Weights of a small image embedding model.
Training: soap at rate 0.0012, 6200 steps, batches of 256, held-out accuracy 100%.
Data: trained on microscope photos of single blood and bone marrow cells, 48542 training examples, 32.7 epochs.
Rows from block 4, named by matrix and row number. Rows with one number belong to one neuron. Each number is 128 + 24 x the weight over its row's rms, rounded and kept within 0 to 255. All counts start at 0. Numbers have three digits each. After the name is the row's rms in percent of the matrix's.
# fc1: MLP up (model.blocks.4.mlp.fc1.weight, 768x384), inputs 154-230
# fc2: MLP down (model.blocks.4.mlp.fc2.weight, 384x768, transposed), outputs 154-230
fc1.475 105:102156096138109130092091129083119129165115107176133128119102106122122128142159120081106139142127168134125124108129111111138122102141130123130163146185125170127117151110168163148134128093145116106141154107155089123111138131124125139
fc2.475 103:082127087130142142118136095126075121113103130095107136109152126190131112123101119124113138113143161120159161156135129156144111150134136115118125137153152103151139124124128097119116137142133121131153129155092133120143095162147130123
fc1.476 085:165133084088147213081161148099124133157173125124136139113146099149103101132130132143144109173116108126145153137132132131104147120128098136129116160118140142107170087151131155140145114134164165102097160109123146086077122162124144119
fc2.476 069:085142158112138140135092131116082116104157118111134107116154116163100120101146105099114103103134100108115119108139112161142121154159112098114126127123115176130084163097161118135120150144118110147128124070181106119133119113110135090
fc1.477 106:106155109139117095097122113101106146147095165120135127131168136088133147144147126105115084149118102169098177132100124126157133130119124121128158162099130129127092100106148075105133115122153117119123118110132113142146122118155113081
fc2.477 094:109129164149139121147143115096122171114125140132113113129076119122111098117129145113128151094161143100203142086123133122135143134122134164124169126125132099150110164092150109105126148189146126089096115177125125141138144133127097111
fc1.478 107:116142098185123109165160129114101106113141134150151066110143113080103146125109114132143121153117144151141145126117134135135120150130134141148086137078121123143164110143110153122126137136146147155117151159138105106132169115184130152
fc2.478 117:095166169090098153128167133152174150141079137102119155115131113144117110100095150097112155109109109096153113132155106065079145127123157118119123133134134152085090112162134119120118093129117110132145086143107182128119087167149124103
fc1.479 113:145149120110187128154118134101146112174107090107151103079130096142112140134117125132129126140156135096134135052069120167181144148124141148123088130141106167085109137124125138134109170140089146100111125150062115115097151133160115115
fc2.479 112:085135142115111103081087131121135146086140153169162111154147096134102116115107112077105138125187187163147159117113117086124127104151133118112159109138183143146106134124106151112108141138147141141121154130151123133095133148113115108
fc1.480 114:122114114144120117141080102120121134135110137101130150142111113127154103104101134124139128166172150139099085149143171099141125137055159131129098130126103124152094142164090129175173111184165135168132109105104139093091111099089112113
fc2.480 109:123169145139143153157140139173154154119113133122109113135100141092090143136155116113129135117120107123116136149092074177128156146131133136134108140130109126154122145129136186153133111133126147103121111157142090172106174171126100137
fc1.481 097:125144095147132139110139107144093109140123148166126158147184158106119114120112166115099113130150107142148121142101134142103175139151098136102107180111091137137113156128101097155134136148145119152136121147167133181127138132109143101
fc2.481 081:122129090094122167140136074084132165098094133101104162108102112144104129112139132133171117110152105152139147134109106127159118132169124138112147129128161115110105116085121077114176117145103125151130152152092112129127134153170075150
fc1.482 117:174142124127115098127092139081126104103128098150126119132138068127117140097097116124145108108142101119150125145102145129092128125157100117130161159134087085144139111165160151162146120117151149117140128149110147156128114135145108124
fc2.482 113:122129132149173121104110134101095110132108171124138179123132120169142117114172143113124126138127143117118116123119113130134082115127121154138178127161127143136136127139129135133138179124136119156137128155104125158104083114119170137
fc1.483 101:139147082173098152116108143131100161099170088161119133140135141083131117116108132151135129149112116188156091125127102150149103154165127110123146108129132094139127125096136112170107114115151108143133110117182113120130129134122136116
fc2.483 106:095143107120129147115164116110107108157127128143112154129125146146162099113082141163141142139085166142101143113115139119119142082101131141118108114118151086122155149157125148112114128143143144117125100111117137140129145093132142105
fc1.484 106:125161129175133133115118132116113114110108116150151136125148145102163114099132105122124146126103165144084153171128108151126128134118132129086151137149112121104105121148100142129143126145119140135114146102124060135133121102135171112
fc2.484 117:134136127158143113150141122110171131104126133136082147162125133155133195143125105145140084141115104104133102104106142156147142145111143123135071134124166146175143075117109202137109163090128123113114110092102108144100140127158153129
fc1.485 081:118130092140150073125133081112150112135093104147120138159098100130141148140130163111095140120131152182109152149151112113136161120109098133134121134154127145125130133124112118126131120115135184165114141117108095158119126145106118102
fc2.485 064:146126135111099108138112113162134115179180143137133122158163132155116134154102113094117113105115127115106125158144145133107101134091124129137125103152079184088123100154106093122164117118125108125124151131118121114153090124103136084
fc1.486 100:141142137117140127128110144148130111099147145098150135094156141132101109114113114130121142147168142128157145105162106184112161165096096122136151110144104107138139096112135166100145159186129070171154133080081095140105146109121149106
fc2.486 099:078167144129125112153133137116157121124095182140140135146117144125153137145125119106086128120128074140142125131107121128169102139136161101163140154163139171146076094134122128144139119109146118118140115110133107120141120125136169177
fc1.487 100:109150101133140113101182115095154158131124078127103147096125165141119104141124113116114132144157108090148094132145123156138154141112107122130136139110114154114135136151110154111147150130119075104115158132123137122115132161154137144
fc2.487 098:151121103131185104126110136107129087138129153130102051119123139111146094120092101125129137138151142076119150139103132159116144132130147073115143147152115138147127159138161152112122146141101114116104093133132159121096138138093135169
fc1.488 085:094109137138118144117147114122138102135119106139113128147116096160127131129101128139146117133125133152070091126092192181166149095155091134129133145174130154117139138133103159129145110145178156159156133134143139098110112109115092092
fc2.488 071:139184131128118142148110143118136134094157157154112160100103151158101127117131080095099084128152116143145132131146114121161125161136126150135168114113140086099067103116112122125116109117126134103171105108137123119108150152144122148
fc1.489 114:157122154123153188113114120129139105100145120170103147122132122121124150214130151131132122100108090094102119160094154104102121121126138134109107144092157171163129135133127097163145128166117132100164103146140099102119121146207116160
fc2.489 116:129108136107088105110157064147125150085129101137149133068125140095078091119085106163146113124150095138145133102098141144168127149151085160159110049122131125120132096109129105120143142079126134123083115126144104142144129147145101111
fc1.490 086:115108132117109118124079136142132101121108111119119127117077106167154141155111080189139135112105166148138149156131138083113142167122091082121154119121122159095111134141103113152108117144145135148106140130106105121120138155118183130
fc2.490 074:162092155153162145133116123102139102092123120104121138108128118119146122113102136151126124118097148141106087161142120165172135139124104125102164123161139129154139148146119161137098139155121148151099090137153146131137096112167113152
fc1.491 099:103127121116103118139134148138128118150107130140156103132133116135153142116167108137085146110151147140070101131099156123115135141141115084101098163147104121143122132147141131184097086111176112175153079134131159106136134061163146130
fc2.491 105:115125103158130173115138148121157142124106153081089189137129125142104140158098122142176120120137116096091077076138143140112162138129085100116151114141140102124133160108124126152105111138078129087150131156143145148163127109102132141
fc1.492 090:092090145123120136116161119123116147155129095135127092124109138120068119148126114179093141170176116066119102143122150151165130100117124124118100125137097091141095097149114143142131138141106106135105116140121112123133111091148111105
fc2.492 084:146133123111147123151140110095137140111089125162146153114164148094102169120135111151144118162115103164127139127107126103103153126162136112123116164147141106156148131100109150139130123061133145102141120134158120148129151102146127118
fc1.493 102:144152163067087170107144152080161182135149101147122134136169159113129123151139115136154139134140138119186137076142140122136097165110106137111122167154115134110105133125140173139144139090096128078104171115110133128136124174140156131
fc2.493 103:152113126137127107105135134113107127116140107132122103128133134156122122156109135081059134097137123073096097127139143172164122155105173108085122143136136102139142154128159139103117138112106127111121128132128134172133118094124146116
fc1.494 082:170112142157138103123141177155133132141137113104122147139101129128133109108119157117166094120123081163116104049126173127102106109119169139131085137072138123150155167093130125126113122120104159125150123119144131142106139088136141124
fc2.494 071:104145123103119148124080153130130096083100145130110112119146126161152126101170123129111132133098131162093137196126122134115122160125144100102174133150102102118167157102125125073078150142127103169108117140115133119146107153163105131
fc1.495 102:171124091156092127116080148120126125136141103134142128126134132127126116092151121116129161143138126137137131121142144104096154146133118124115156097171126086104091112103153140139171135120149081115102127120137135129114109163174140117
fc2.495 089:140101087168147112115127130148094139062121128172120134099134140134148141141110136163129139166085083138140139136107140124125107177129070098155136153130091125140107145100131140105138166087126137140146083088139105093106115122084130103
fc1.496 122:191136130127127176179147150107114121123115095133137141135124126102140145139098117130128126118133118133102176136141058125090124191132120129161132135102122104138125112143112135148111083179098132140128111184114152175173138114133161113
fc2.496 138:106160091137120133140142105132143174156136130117143143123145154100135143090183170110120125156123122132119114106103117139117142069136140165154104095130110127136146133090156121154155104119152118139133105144127102100088163154123099139
fc1.497 097:125139098139115121140150117126110119170108158147121111145117151132077142079141094125164083140143099132097090144136173141163127143128098114124141097189128158146107166138126094148181188123118133129131149142166115159114122155134138164
fc2.497 088:154117127147188119117132130174109120126082131141118133124083103154128164143120087116134146121116149086131148113088101130114092170126130178136105166119116084126153113080160125112152156123115123131141105121091130146129068130119134133
fc1.498 084:110128124102112144146133105127076122105118129149110126149155094098128171157121168080149116190150139161137115102132098162150129134088129151121103141112129142180108125167102101114099088122131115118144171157103159140169149118133118103
fc2.498 081:120124165105092158131135150115121173154118144130133107105121161179105140140117139162115125118110110138058085132162109118107174131118151109149139077133065141085134103146162106144164126113104141117129101079140113131163127098137154155
fc1.499 085:156148120090097132127077110129123113112154139151084101132142122105131145140175102121090173112138101090119129106116149134158173160152142144125122098144154130158167172140104174069188136139096119167145134154124143119086136110118136142
fc2.499 078:119140145134128121136131151095160144130120125112142106138119067091104187098116170129099125139096108118145134151151097145122083193097121131173110127108130111140100071115112123141167114116124104101120119179147101108094162119159101099
fc1.500 099:099144109150160152094138131094084109128135110102140080155084134141128112102141145118154124117104141155109139145121139101106117131153112133154152117132135121111113069111147157117097167105115080169130169158132153109108108123185112087
fc2.500 097:108113103159107103123177105125051144105135176146121102137143127108076100146146126131140141109178102124138109123137151120108129101094140155137141123153126117102099092077100125150126127162120137131131140099139128156110129132102115128
fc1.501 094:109150129081144156176093130113111121187134107150173106109107084121095154116147129117117117121147178175116103118098112142107144139107146155152194124134115154134162199097150163110135125148137124136148108161121115128113112111139122144
fc2.501 100:146104109086112134133126122166143132133109153140135141130129103121112121154091160092086143134151136104128157138113154161136126125105120103115132106117145127107105124136122127127097164125148115170128158130155119118113149164130141190
fc1.502 119:161157134117127146111165157116158114144183118153136082119116116120133139120140141133125120149132178131108136083175163115111154105110135145137106118092170108143163152092133142114103125137125150101114087105120162153105134144133089082
fc2.502 119:122132123184137137147165101140170126151143165125124186137135143112103173173112135147149130153115141131130119135093135099119108137131143128113105119116164124116144114131142121139155100090149146135156155121141116119144158124161135129
fc1.503 099:092143161140086103104147168133120131122151124098105172093108121146090117127100140116135190092128161152098142148107106142143122108158141117169123068145106090157142094159133129110151112093132119133131135135158141154105125130125152090
fc2.503 093:105109172117141122144099129080135142118124124134098120138160129129131119136159158190148120116137116121151142164134108090105157108142129155080156170170127139108135125114124096143128092137092127108124165110108096100099081143102102115
fc1.504 133:124097120106075106131155105115111124157118156116117107102168148146138151124135175134101099099126143084140102162105159122136125106126078155139129131128144123124150072126091131127145119184132120147110158126127096130148159144116161139
fc2.504 155:137160174137152145167164112145147113096142077128114140123140111086129137109113109120101121120125129146128148162167060162117153147153148150110149162119112187095164137172091146165134115081139140126163122122150078132114111120141127127
fc1.505 113:118119131068098096110102110121176125124127141098153148128134119125124156137147159095121155140132097152143123158118159121096103131158185117116140158169105128096121139116169138139124158090091117180163157115108104101149105110128132142
fc2.505 118:130141120160128152139165113098112137126154139147109114124102127141120130129117151197110115178121113115145135128153142119086137152110118132104177147142146104140130090164101114130160127174125115072119121152101114121087128147140138135
fc1.506 113:128114138136102156124118119113114111128148110104147148121095119120090101130113136085137125124156164102074121105122157155131123102093134131147146128161148145147151095184073098132160126132130103168151118073167116124169125134099105138
fc2.506 110:138111120148134135142115120130130140121119151125117120103091105193190148106159137156171147104155155103199086172116151196129114144152135158178128128129115118146119167119130156107130132181167092111133153106111129127108153116146132126
fc1.507 099:148104088150130120125124092116135127167116127142120150140139123138116104130112174147128098151127132133168165129118122129158158205104161119146136066109093123104197164136146119142107125134170113137134091114094132127147131125088126110
fc2.507 087:105112125160137054173155178109093138148136137092143122126106118103112105118173090141124129085140103105111114178166134133089084151134132102098149113133108125150129080122102106125173094171067120127155121126124119110148116116182108128
fc1.508 101:103152107145116128122101108106160122140123119130191134086142137124162129162127087138173110132094136153119109116143144127096138113115118084120145154106132102146126159132109125129152157150145147108137172125077107107118118188138137154
fc2.508 107:133106128149162157126149119125159083102111124114089085150065101155135091098120166099118152131142161111123132071094125088176086139148095142115152132127158139099122125153190123132117117127100165118120119121143157152162095093155112146
fc1.509 103:121169106123114174175124146162137129089137122164110141204146077119111115131118122150120086128076110146115142107149114104133113135118099136158167155159137126149086122162089120128099099131124099133122149134151112156115131145128111104
fc2.509 111:106129197131134149142158145156138139109100155119143154123130138142134101088141164161166168119173145109122068143104127130141130125150150163156110136116074153108154087093136110163141182115177100123109154103111132131129148112134085144
fc1.510 084:147103120139132112069134117162107127114203092178121085125114125142110114076123152115123138147115156188152123093150108147123168133137119147130139111144134143117152122101139166165121108129116143134058158147147122123143119118138120073
fc2.510 090:120135109090071143123114133148107144104117138133131122109093102085122096162114132165157100142094114123101127162071106080115149140154110141150096149110107133169107152153129069104129132124145095125138106083136132073094148169144140126
fc1.511 097:135102127108132089155140144134121161146139125125130091139147117155131149122145112096116107101136103110124136106145132132112138140106091108103116182094148121140105131112145131146104166116146126131160164158095112106170173134141156094
fc2.511 110:130124177174110138148132139161152089110115136114159151127105128126130093136120157110114110129164121185125123123090111071104090163164101106134134119117133143124129160167136136124118143099141161165115126139169142162138107108179125167
fc1.512 084:093147133106193121126070130145126142144122082154150143175103177130142112121144133111134145119105106106105107169139105122076126149158104095145108147090118109098158107107132159170082136106121128139117133140119143082170132107171085116
fc2.512 080:149115111143110152109123168140139083111122119131111124134168080152172098119117104174123115129106158133102126160146146157146183093125118107100138101160153107124117120165128119139107130181138102155144133133142098122131112144140106134
fc1.513 119:141124151140174168138119126191113105105118106147167129132118139128146142118172155178096122125128130126114143149168107069119123124108135143082130140174170101142110135123094166085086168115132113084108101139141116172149166122117097115
fc2.513 140:099165134133064159097133129076104137142169157157123120136117139149110191121118088157133099139099141125108167121096129136120140146135119147140152123148085152137145116108111149145132085107133126120104146106147118111089132118102096140
fc1.514 098:156141153128087118118144126172133124140109093149140135167090113181159128124136120111117152137192121107148146138129130139121080191095126137115124151138115153112141131143121097144104127099102140119075111106134142143135143145119137121
fc2.514 100:164096119139144129133127104110142127115135112120102158145115105121120148128073114117119135107100157124120103142113098126112111103091116112092105101117125064111102165144134141105102092107106151146101152162127120154130151140125128144
fc1.515 131:097163119153101165105144134119112132130116092131131151123148138102145125090092124147144126112120080131091162126147182123132141082127104114123144086124165113148113078156130102093131130097146143134130167123171089114175108144125099128
fc2.515 135:109125128135105133119170106132105147138156170165165136157162152104130141136158139147131115152120150073141078062108142135111142120110169120124130120154152142132128078139146150143092128149125131112115158135100152112113147127120113109
fc1.516 083:133142127124109115139134171109089070113109099126110129153127103095158080131140100153122141130169144139135088094115111126120088146110137144133136138139121110108108122091120125105076130112148157140138124148092128152103109161102155125
fc2.516 068:106119110141166158114102105141106137121120161168131100125088135093141130140133088157118113114142112130104079086132137085140140089099108091128149166128128117141102131167128110144119081127150126132134138164129116103127137152155121149
fc1.517 094:114127141132136150127138153095113127130126121098148152133131133135130099115130131127136146119093126143134112155148092112159137056115129127140132120142121100138158121125096173160086172165090118092197054145116155144125124122099151126
fc2.517 089:123170132123118118150152105117141091131123126164100110153096113167102154119143101142142133156161126152139074130119137121101147135119122126172126157112162161133100123161097103141163119129127135149095137126096124132129117149163119133
fc1.518 107:147150115131110140162135117118116124145153149094163134120134127148082144106124120165168104120119140137108100127176145124127144123125112076123141093156131160140055123125111161084119112109092110109121086103142168149179127114145135117
fc2.518 103:158114093159118124148170176142086136135111155098130132157146108108100124117134108090118101132104120117167140083156148124120120127140112115142154130106140139114104131145118149138142128147101127140154145166109135120132095148141134131
fc1.519 108:079125154144129127131125130088149123118146117126130123103116079109115117177166099134154078114112112099131158152141082121152114145098112115142142124142165090131123088099125158123149135109103139125140087130105149139131139103096140108
fc2.519 113:139152114121104151128162136147185117098138148140155127147166150107149107116143126086112139118112115119135128157157134136084115126118119132131160156121077108096084138174114124126138108132152089092078153137175122160132135153127153153
fc1.520 091:126175151107162094142139118108132102167137122138134176124114136085109124134136109140144129123184124113098151162103175140096144097154147092069138097138135160121151167136132096151132106150117145136151137111094078137131179122141128123
fc2.520 079:133140115073120090082146133118087112120140148115166083134159123168131174138166091130134140126108130154129064136146129099118094141140155123090155125161173116136162142146082126133155148150143106151119139145173148110094085146151138128
fc1.521 084:078137079164094148092150119134109127111126169144125129128091116114142112140164111118144108144111174079145113114130137119124145104151128130092134120104087122134132072131131157101115107091131109091120110158106144116148117122087138103
fc2.521 076:135122150089151100154164136099165175136159153120104111148119158110087194074151072162112117127073123161075180125145112136073100144137193137175113125091087144121135093127151105148136166138137124138123118146145157140113151152128119126
fc1.522 091:136122103144144150103100098146147142135109135093072130123134120123105098093120133152130102149087120159088090125123125121134150091144112136169158075137107100175149152187125137157124132114157112129129131099119161120139091090093133130
fc2.522 090:097139113129129149147123164124140161134105136115198130177117122168144178126130155117122167139141162149147110099097143093124121139148159106106145140128171134087148111122110106135154143133133105153138135117124143113135079141100162152
fc1.523 103:090112160154178138140119141119094115149089134123128094163086146107161143115144094142134136107154091122138157090144097152165132109103179102129134089085141160164105139097120098107100125138103155150175101139125131136140152128147116148
fc2.523 111:096139174123109190117124127183156115146125083168168099081185144122099153133111130136128103136138134120115131129120113089139080113097132144113131130138134127124115135132163113093142116133195199151113148143159172149127144120131149163
fc1.524 103:134133158123119171129174127119157148140158138138146134175117094114114163158135136166170094148119107112155105111141144089128096116095139150112132162121088129153145151158140082188119159119157095117154152117184077163099162103157116146
fc2.524 123:084094092127126144099144106077086097168107155113128116106176104159138156146144142116149122152167155147150105191130116117117155119136096097102130087153159091106155120089141127097126123128119157110147106088109140139124124160104134131
fc1.525 087:128102109169151135155101121178130120121132144114124112165139116092129081087139151086103161155097128084098116135090120115136158134143143140176096110085121122161164165112124105153131109134122134123142114098109099151085156088130108152
fc2.525 088:124168155112135134116163142094163113141151156104163081108128137110130143103166095142122137131149136116106108172161140125098153149123161151099098158116129165120101114134112163166124111129107098086099161115119131121112093130149183138
fc1.526 110:130152143098097107143146082131105113158133143151160161105126132129111133099133122183154122119174140103137128154076125138128110148144193148100095090151119157169138125138132157114153102127106170152128164137129114107138145132120136137
fc2.526 113:129125117128155117160128167165066123119157136101097127126128099110128188124149123070073174169184150131088157100121146170123121147126131104126098119124118100097130113101149174140140131092146088117131089136122112136113127109137134139
fc1.527 098:135097146133147120079114145157154125188093131112127141135117065131125124109113155183139149080110150141119145128122110133132120136138096116148107105100120081142115098133114097118129136125120081165148133143177142124138133159136145152
fc2.527 093:100122098154132152125088102130113130120148101166116100092148117136121154110143097107084113128125133154117138056144119132121102116092124151118103200126134123128175166130126149140130114077150180121131163100098164155139152143128141173
fc1.528 081:141122116136176077098093149117145138106140130106105093125144160110111137156088098082121155122167128110158124110142159115142112086129108111119129128115079101130144106151113107142142148122184175166135088118131107176126131157157124129
fc2.528 069:125111122125109169147113129147151111103154122142109094117120140167103103117155088087133188117108174122083158185120126172138166126150111171126147106171117130114132185133139127141150158143109079133155142100125120107166103168157131123
fc1.529 083:142111105117118153114104100168131121104123121148146109145139128139142138133136131124137111144150138154109173143125124159123114156134136119099097144122116130132145122103125123098131136160132108149151168094108107160104140112094140072
fc2.529 075:157133155126149143145119154133101123129117109154129087116146077116103117151120145111127122139118094098105092152123147173138123110132084050144081162125105115125133121113128174135106124156115146137131151115142127127098154063128159124
fc1.530 099:138112116116132120160147090107136133137135098135100095165174145133159114120138136127178122129090128148116160114123145153155136136158129109112100129146132148177110129144121138104105074123132129091171186100147109130139155126100159137
fc2.530 093:107137177118119157122123135095144146117116135150132145120134101117088149126141122095105137143127142114138103158127159120137139124133098133120170124145166115130101139140138127113135126101103110112152101126125144130130148148149124121
fc1.531 102:095146155090151127116133110168110054105118105129104152121149111134104143105094123135153131134148079126145163118153128129185146085141113105102186062169137110143165095166102153098141088109164119110104151144170138105120125132134163105
fc2.531 109:142111123106076111141113147102142155110165158165160159128130166081106171127125178098183099130099147074101076121121155144119139150112178124128135136115112137134123111120125162178135158152144084097135129123125147116142171116104149134
fc1.532 097:113145112104121077120139119126135121112120114147135127130124124106131128145139135139109116169164110083151167126103123119117154155100170137127095111116115141089106077134153117120152126124153081155155119170138177069115128111108150105
fc2.532 100:154112133162145129128138120127129176147137117147175104153098119133096135122078143127140163135102131107105128176089150160141097149118112117125098111139099091173131114123138143121141135128099139129144095101146115176143143114070135098
fc1.533 102:141122158111113107165177096130155085122120095120092116126125162131143115171120097077159151086119111124139106142088110116158095103109134119142101129151071123105086116171143110120140097111140169089148157115098126077121076127107127140
fc2.533 085:091114129143117185081132129106139122123104113147132103107154115132108134143104170138148142109128149135147134116162140161152099095144122087150144124115132169089132133115125199115130142113086121145129107146141106118153099094145122138
fc1.534 110:157114125124120142125147124121085122146157142094098132113129107094183126126119129103155085102104129102144129162114102097139142135121122074134138135118134102111095128125113176134100080115117119113077179134179114143127151115108132121
fc2.534 126:130087122145158141150119123122145127122097136129124148137142159126125098092123137134154127139131113089128097124145137158121155123127094134135121109129129096135066127135125151159189134111144145160136109115113172140111100146123113131
fc1.535 076:089128099158126153086113171115096122131170060058164108174110136138134111111162122139122117109140142098156093137103116135165116119114116144121124156094093161157119106099148154087159159114147116133151153092103158179081138121125111115
fc2.535 069:116171073182161107095136193142148132114129142118131158109164120134133110118096138132108063138111083111108103131104143081095121110068164079092134126127094120094135113103129119137119113115171134086060133122145136129135116161117104127
fc1.536 097:102157110126106126095100135135128100110099117138122177135145154131147109093182141143069151125136128142133135140108128120108133090116117118139126119098111127111166086135114120160151114148102081121146135078127154121107114118157117136
fc2.536 092:138133157127103110120159147158133166127148118092139102113105128115144136123156094110103142114121076116141142129139161133104142137166162102119151128150132137162150138154129149122113162144096116140153115102150145123150105129143135107
fc1.537 095:165099124134094106156115126156151114116147148147139105091113115175080165144143145155114102110166121125128131171115098155076102137134159121161126129126110166130101119126172116146138145134122140126115123075153122144133153114137129126
fc2.537 093:113130115155145135138160129153131112140091096177128131137149121135115120142118078094142127114103134128097112121134126068157126111139096103133090099128160101121144107180074080098106088086130132148155120134152122086107076117082099138
fc1.538 104:126156142140131150156122136113139142129148097080102086161103166130147129087135149093140074105142123145088136168119076070173126144133132139130170152133147105150081093110127127148101119086105155127136157096156125165149144103154146165
fc2.538 107:130105140106128122138131100110108106114123104131115157126140160106126152111120094153108108107143132116121125152123126173163096181163111131130122122119142068123081118136142131134143047168076135133116124147114129137101118150123154121
fc1.539 098:132156127122116140140150137159120145136090111098105161108119137130090139137090130146114150141096139133140155118134093147156148154112145095072153147123129134127132120120135176113129144120133146113163170181138140093094129123129106090
fc2.539 087:127144119116142127084113151118104109124150106150105158140122139147151114118136133151129125146180156150167120172093164127170123131135139160074099121115138104094145164137152143156120118117122142135110127153116128118139112123122098184
fc1.540 096:106121122131106131103141128112135161158140141146108143106169098142123135141142148130066103138126125146120102114104138108114146069081137135171187144134114153154125147126097104162139111162117148145120125147094148146108146118149115145
fc2.540 077:110168137102107084154112121116116131103163166177129148115122122081104073105141091222151117124094148123107138093147120163130138123156123151139112140145144174102090098142143095147136102131160127149109145180143107134162146145127121132
fc1.541 087:156123131119088102159153112175168150126108149075106053145147121119091110117134156081177152121121116111114145116135126123136138166103112137107138156112103177187062119119111156119098112088105141135127119148125146128162134127135106138
fc2.541 086:145111146150117131106137106157113098103121094144159154109120146087175077137081109122121165097119090126148126131136125138118100144169097128129143187144118124084112155118136110120144120163160123124132167167128120174110118159131164161
fc1.542 094:151127101095107119116092171121092184120153161123143141159164162104108146108112110113106094148104122097140089115110154143106126152116123136121152122138151133102147116112142153144131138133142124133118169156133131177099152160165115175
fc2.542 085:086135132127169153146163133078125103120153149095158130139100145149178094141146149106143140140129121138153111128143122102119138094124166114118152094115098127105154110168119158121148131101111137166133119115144125087146072089142106150
fc1.543 098:132142136131112121130107153156151141161113116149126109106118133115126078122092133128108155116114075152139133132073145132146152102112118129130100117123122126159136121105104133160151135136127127099105115147137122117151109119150154149
fc2.543 093:128153095097151126128128115122144115099107132113192154100146096117119139152158135166144109157150161114120156127121145089144099103116067143093156137150113176099134120149139124110160100115117135140107149126096116129151129111112102141
fc1.544 101:122146079071138133130121093114131149153147087143119124092145132117104153148134117090126119141129103148170144119158186107151154082141158157133131126165138125114128121111114140100105158129124102110069127066114099123117145098126095136
fc2.544 103:143120157118130136137164142101140128130149114112144098132142136135140101174075154141137152132093124100128141180133102117104106110082135155115108142177150141152166153128159117098138097123138115124088098141156094161130099123158124134
fc1.545 097:129105169113079114112153171097130112120107146143124155122150134132137101143115120148082117158126139113122078104083130149129137107080139131154145102167077147112156148125121093139115096141088127148130135089128100137131119184122105148
fc2.545 095:158164099137134162138085104132108145122114107145153132121128122126112134134133123112135083128115102161061138117142111145140111129091121166134153115086167070127114127117089101073156140152156087129069144169161122129151083133133123178
fc1.546 110:133150125142096105087123154115115106176121102122115163098164127104098136137104141132125121163163131139125095164096152113116153144151124115182153116084110085111143107126130121139149141097125124133151113119111197092148134111142135121
fc2.546 111:084134126125111161140100101126121137119138130161156167152146140163139162099146125155125127144115114115145155118135112105170121157146095185121180104203117136075132139114098115113174152115137119146136163135133167130129140075123133159
fc1.547 087:075096118097136118123128110132088096098140118127110152139119137126117106085110142112096118134129124149146127106111172113122109140129145125093147092161165130158127079162129137157134144127198137137110091142126144121135094156161134141
fc2.547 083:112099189097107091131099137090109141090147119113134143117140130152131090135104131120158131138128115091128157178107125091143109106136158109140129121146122085109147117144113162123144147135102125141130133167140122106112134137131150121
fc1.548 108:107134090105183129131152132103139101132132116129119099131105146134112107131135115083161155158102123134127119168100117100150147119134102111176130159101097147119153189076150177157152128122089131130164117138139114122118107100137119119
fc2.548 112:154137119157115127118168140088121125111151103108106143132150087146160124131136072165132130115149115152145112128135132119084095103139124103139154130115150141126102118139146133127122116137112125140157123099121133166097114097132107135
fc1.549 117:107128155113126109069122121133142092106138109128134122107162155100081162127163130120113144148136140115111101210102114119134144117143132122121140187151116134115093125126134169119112127157113112112165126154115124090129118122102154128
fc2.549 126:149107068152107152130125138126117108091136072136122131135113096141175169122147128163136127096117102154084146118163154150160103169111105108111116081139149095141157130123099151135077098147136095070117095131146131120169140103131154099
fc1.550 112:118156107196084107081110132122120133142113144188096150114149113097162113126116109152142122161138122097102113140122144147166136115150127140103156122098143126130128119140137157119150148125138136097150160158105132129081171127120145124
fc2.550 116:100102102133153098177083090127120116146103090065135129135110121142144088125145132152126173118099123156140134142103127141148124139113140108122112103166100116106116095109122118087125181123145111149177114124114161103154125140148128138
fc1.551 090:149089151116101141122128072133126122168135167144129084130094127174076163132117079164133127141114161090109117143138100131113119140106102096131087130146077126140126166110133123123115133135160121112100111116091161157121153140109140151
fc2.551 079:097120116117118138114154114125077133115108130138152137130136111126099159147128127103122181119148095154137093115107135119120137154131123131115128133105140104148104115148140090127115137115123122181133120082112180150146105147119133149
fc1.552 102:122120088130123129179107110137101099132153146105144104095157109095107122096127083087119107111112160127143132119168141147125117148112158160167142166128150189090131144149091134098122153128125148122135073139137119126141100155129114146
fc2.552 087:158089127120131119111138119131115139144117118149130133175080126116158140101130143095121128147099189107123126134108153121160142132185114110163132077126105086142129141116116129176157097101126130126131155158156117110091129133123128096
fc1.553 088:129153154127112137117218150111128117178128122108123118152137106141158174118139090098122088110137130158160092123105120150137138108138115131160087120148097180119108135128149134147110117119138144104145118125148130117124109138149090128
fc2.553 081:117163092130151121104151134170109128102120103149127109089152158156122080106120122115160153132140106103141130139117083156128153133164114116155146113092153139137119140133139180126169154127135146108104109146104158119147138154139151125
fc1.554 097:153118095151145119121080130120161135173142092086122131160125117142142151133161112152108177158112132127116125128093165153157149146095144139104122141091125152142132150081121107128100151144157118099113145091156162132137119084132151095
fc2.554 102:124143137119131128166114114126119108153130131186137180099121117146118148133134141084131107117108114086129136135172134143160120136080123136098167122160147176152106143155068182122148076103166161117147128128130136127148154131124101115
fc1.555 132:108132133153117136103133118124148138087117133104091160108120107089186158136137164145159115105140177126144160111116089119156143116139173135148108122150111121135133135160125097144124106151110091148153126121131132090121163112138140158
fc2.555 138:091151119112126150082131128123120137134110136096156185081173080174099122127138122118122133153126110106085105104109150140091135123129058148131099163132112116137158124129131136112115171143120123123123110164093122164129102154113153142
fc1.556 100:130102153100160117126092125104122145124143135103141094133158103140151137128088100115118134141145110159089133095126120140111114126099170146153157142169102124100146125073109142100118152104096141152109142093093155179132137096088107150
fc2.556 105:167166132155122138158115127078162125155139139140098140123140097135136131134092104092136141124105102119194070128131117161123086162125107124105129125136128139101100121144093135148115164145135136140137112129110117132107122159159114154
fc1.557 111:126108144127137140109173133108132118133134132131142134140081126138115153148139146146118170128113124160126126144107132115117140127134086118120143117154129093158145119121129137142145127131115134114068103102146092129159126129090140099
fc2.557 105:091153074160109155141155132132130172115118144126094154122138106160138111114191118128141135140145141106134170154169152149153125109107119117164118163115159145150085154115122117123136108104112105111164156130162145135148104163135144165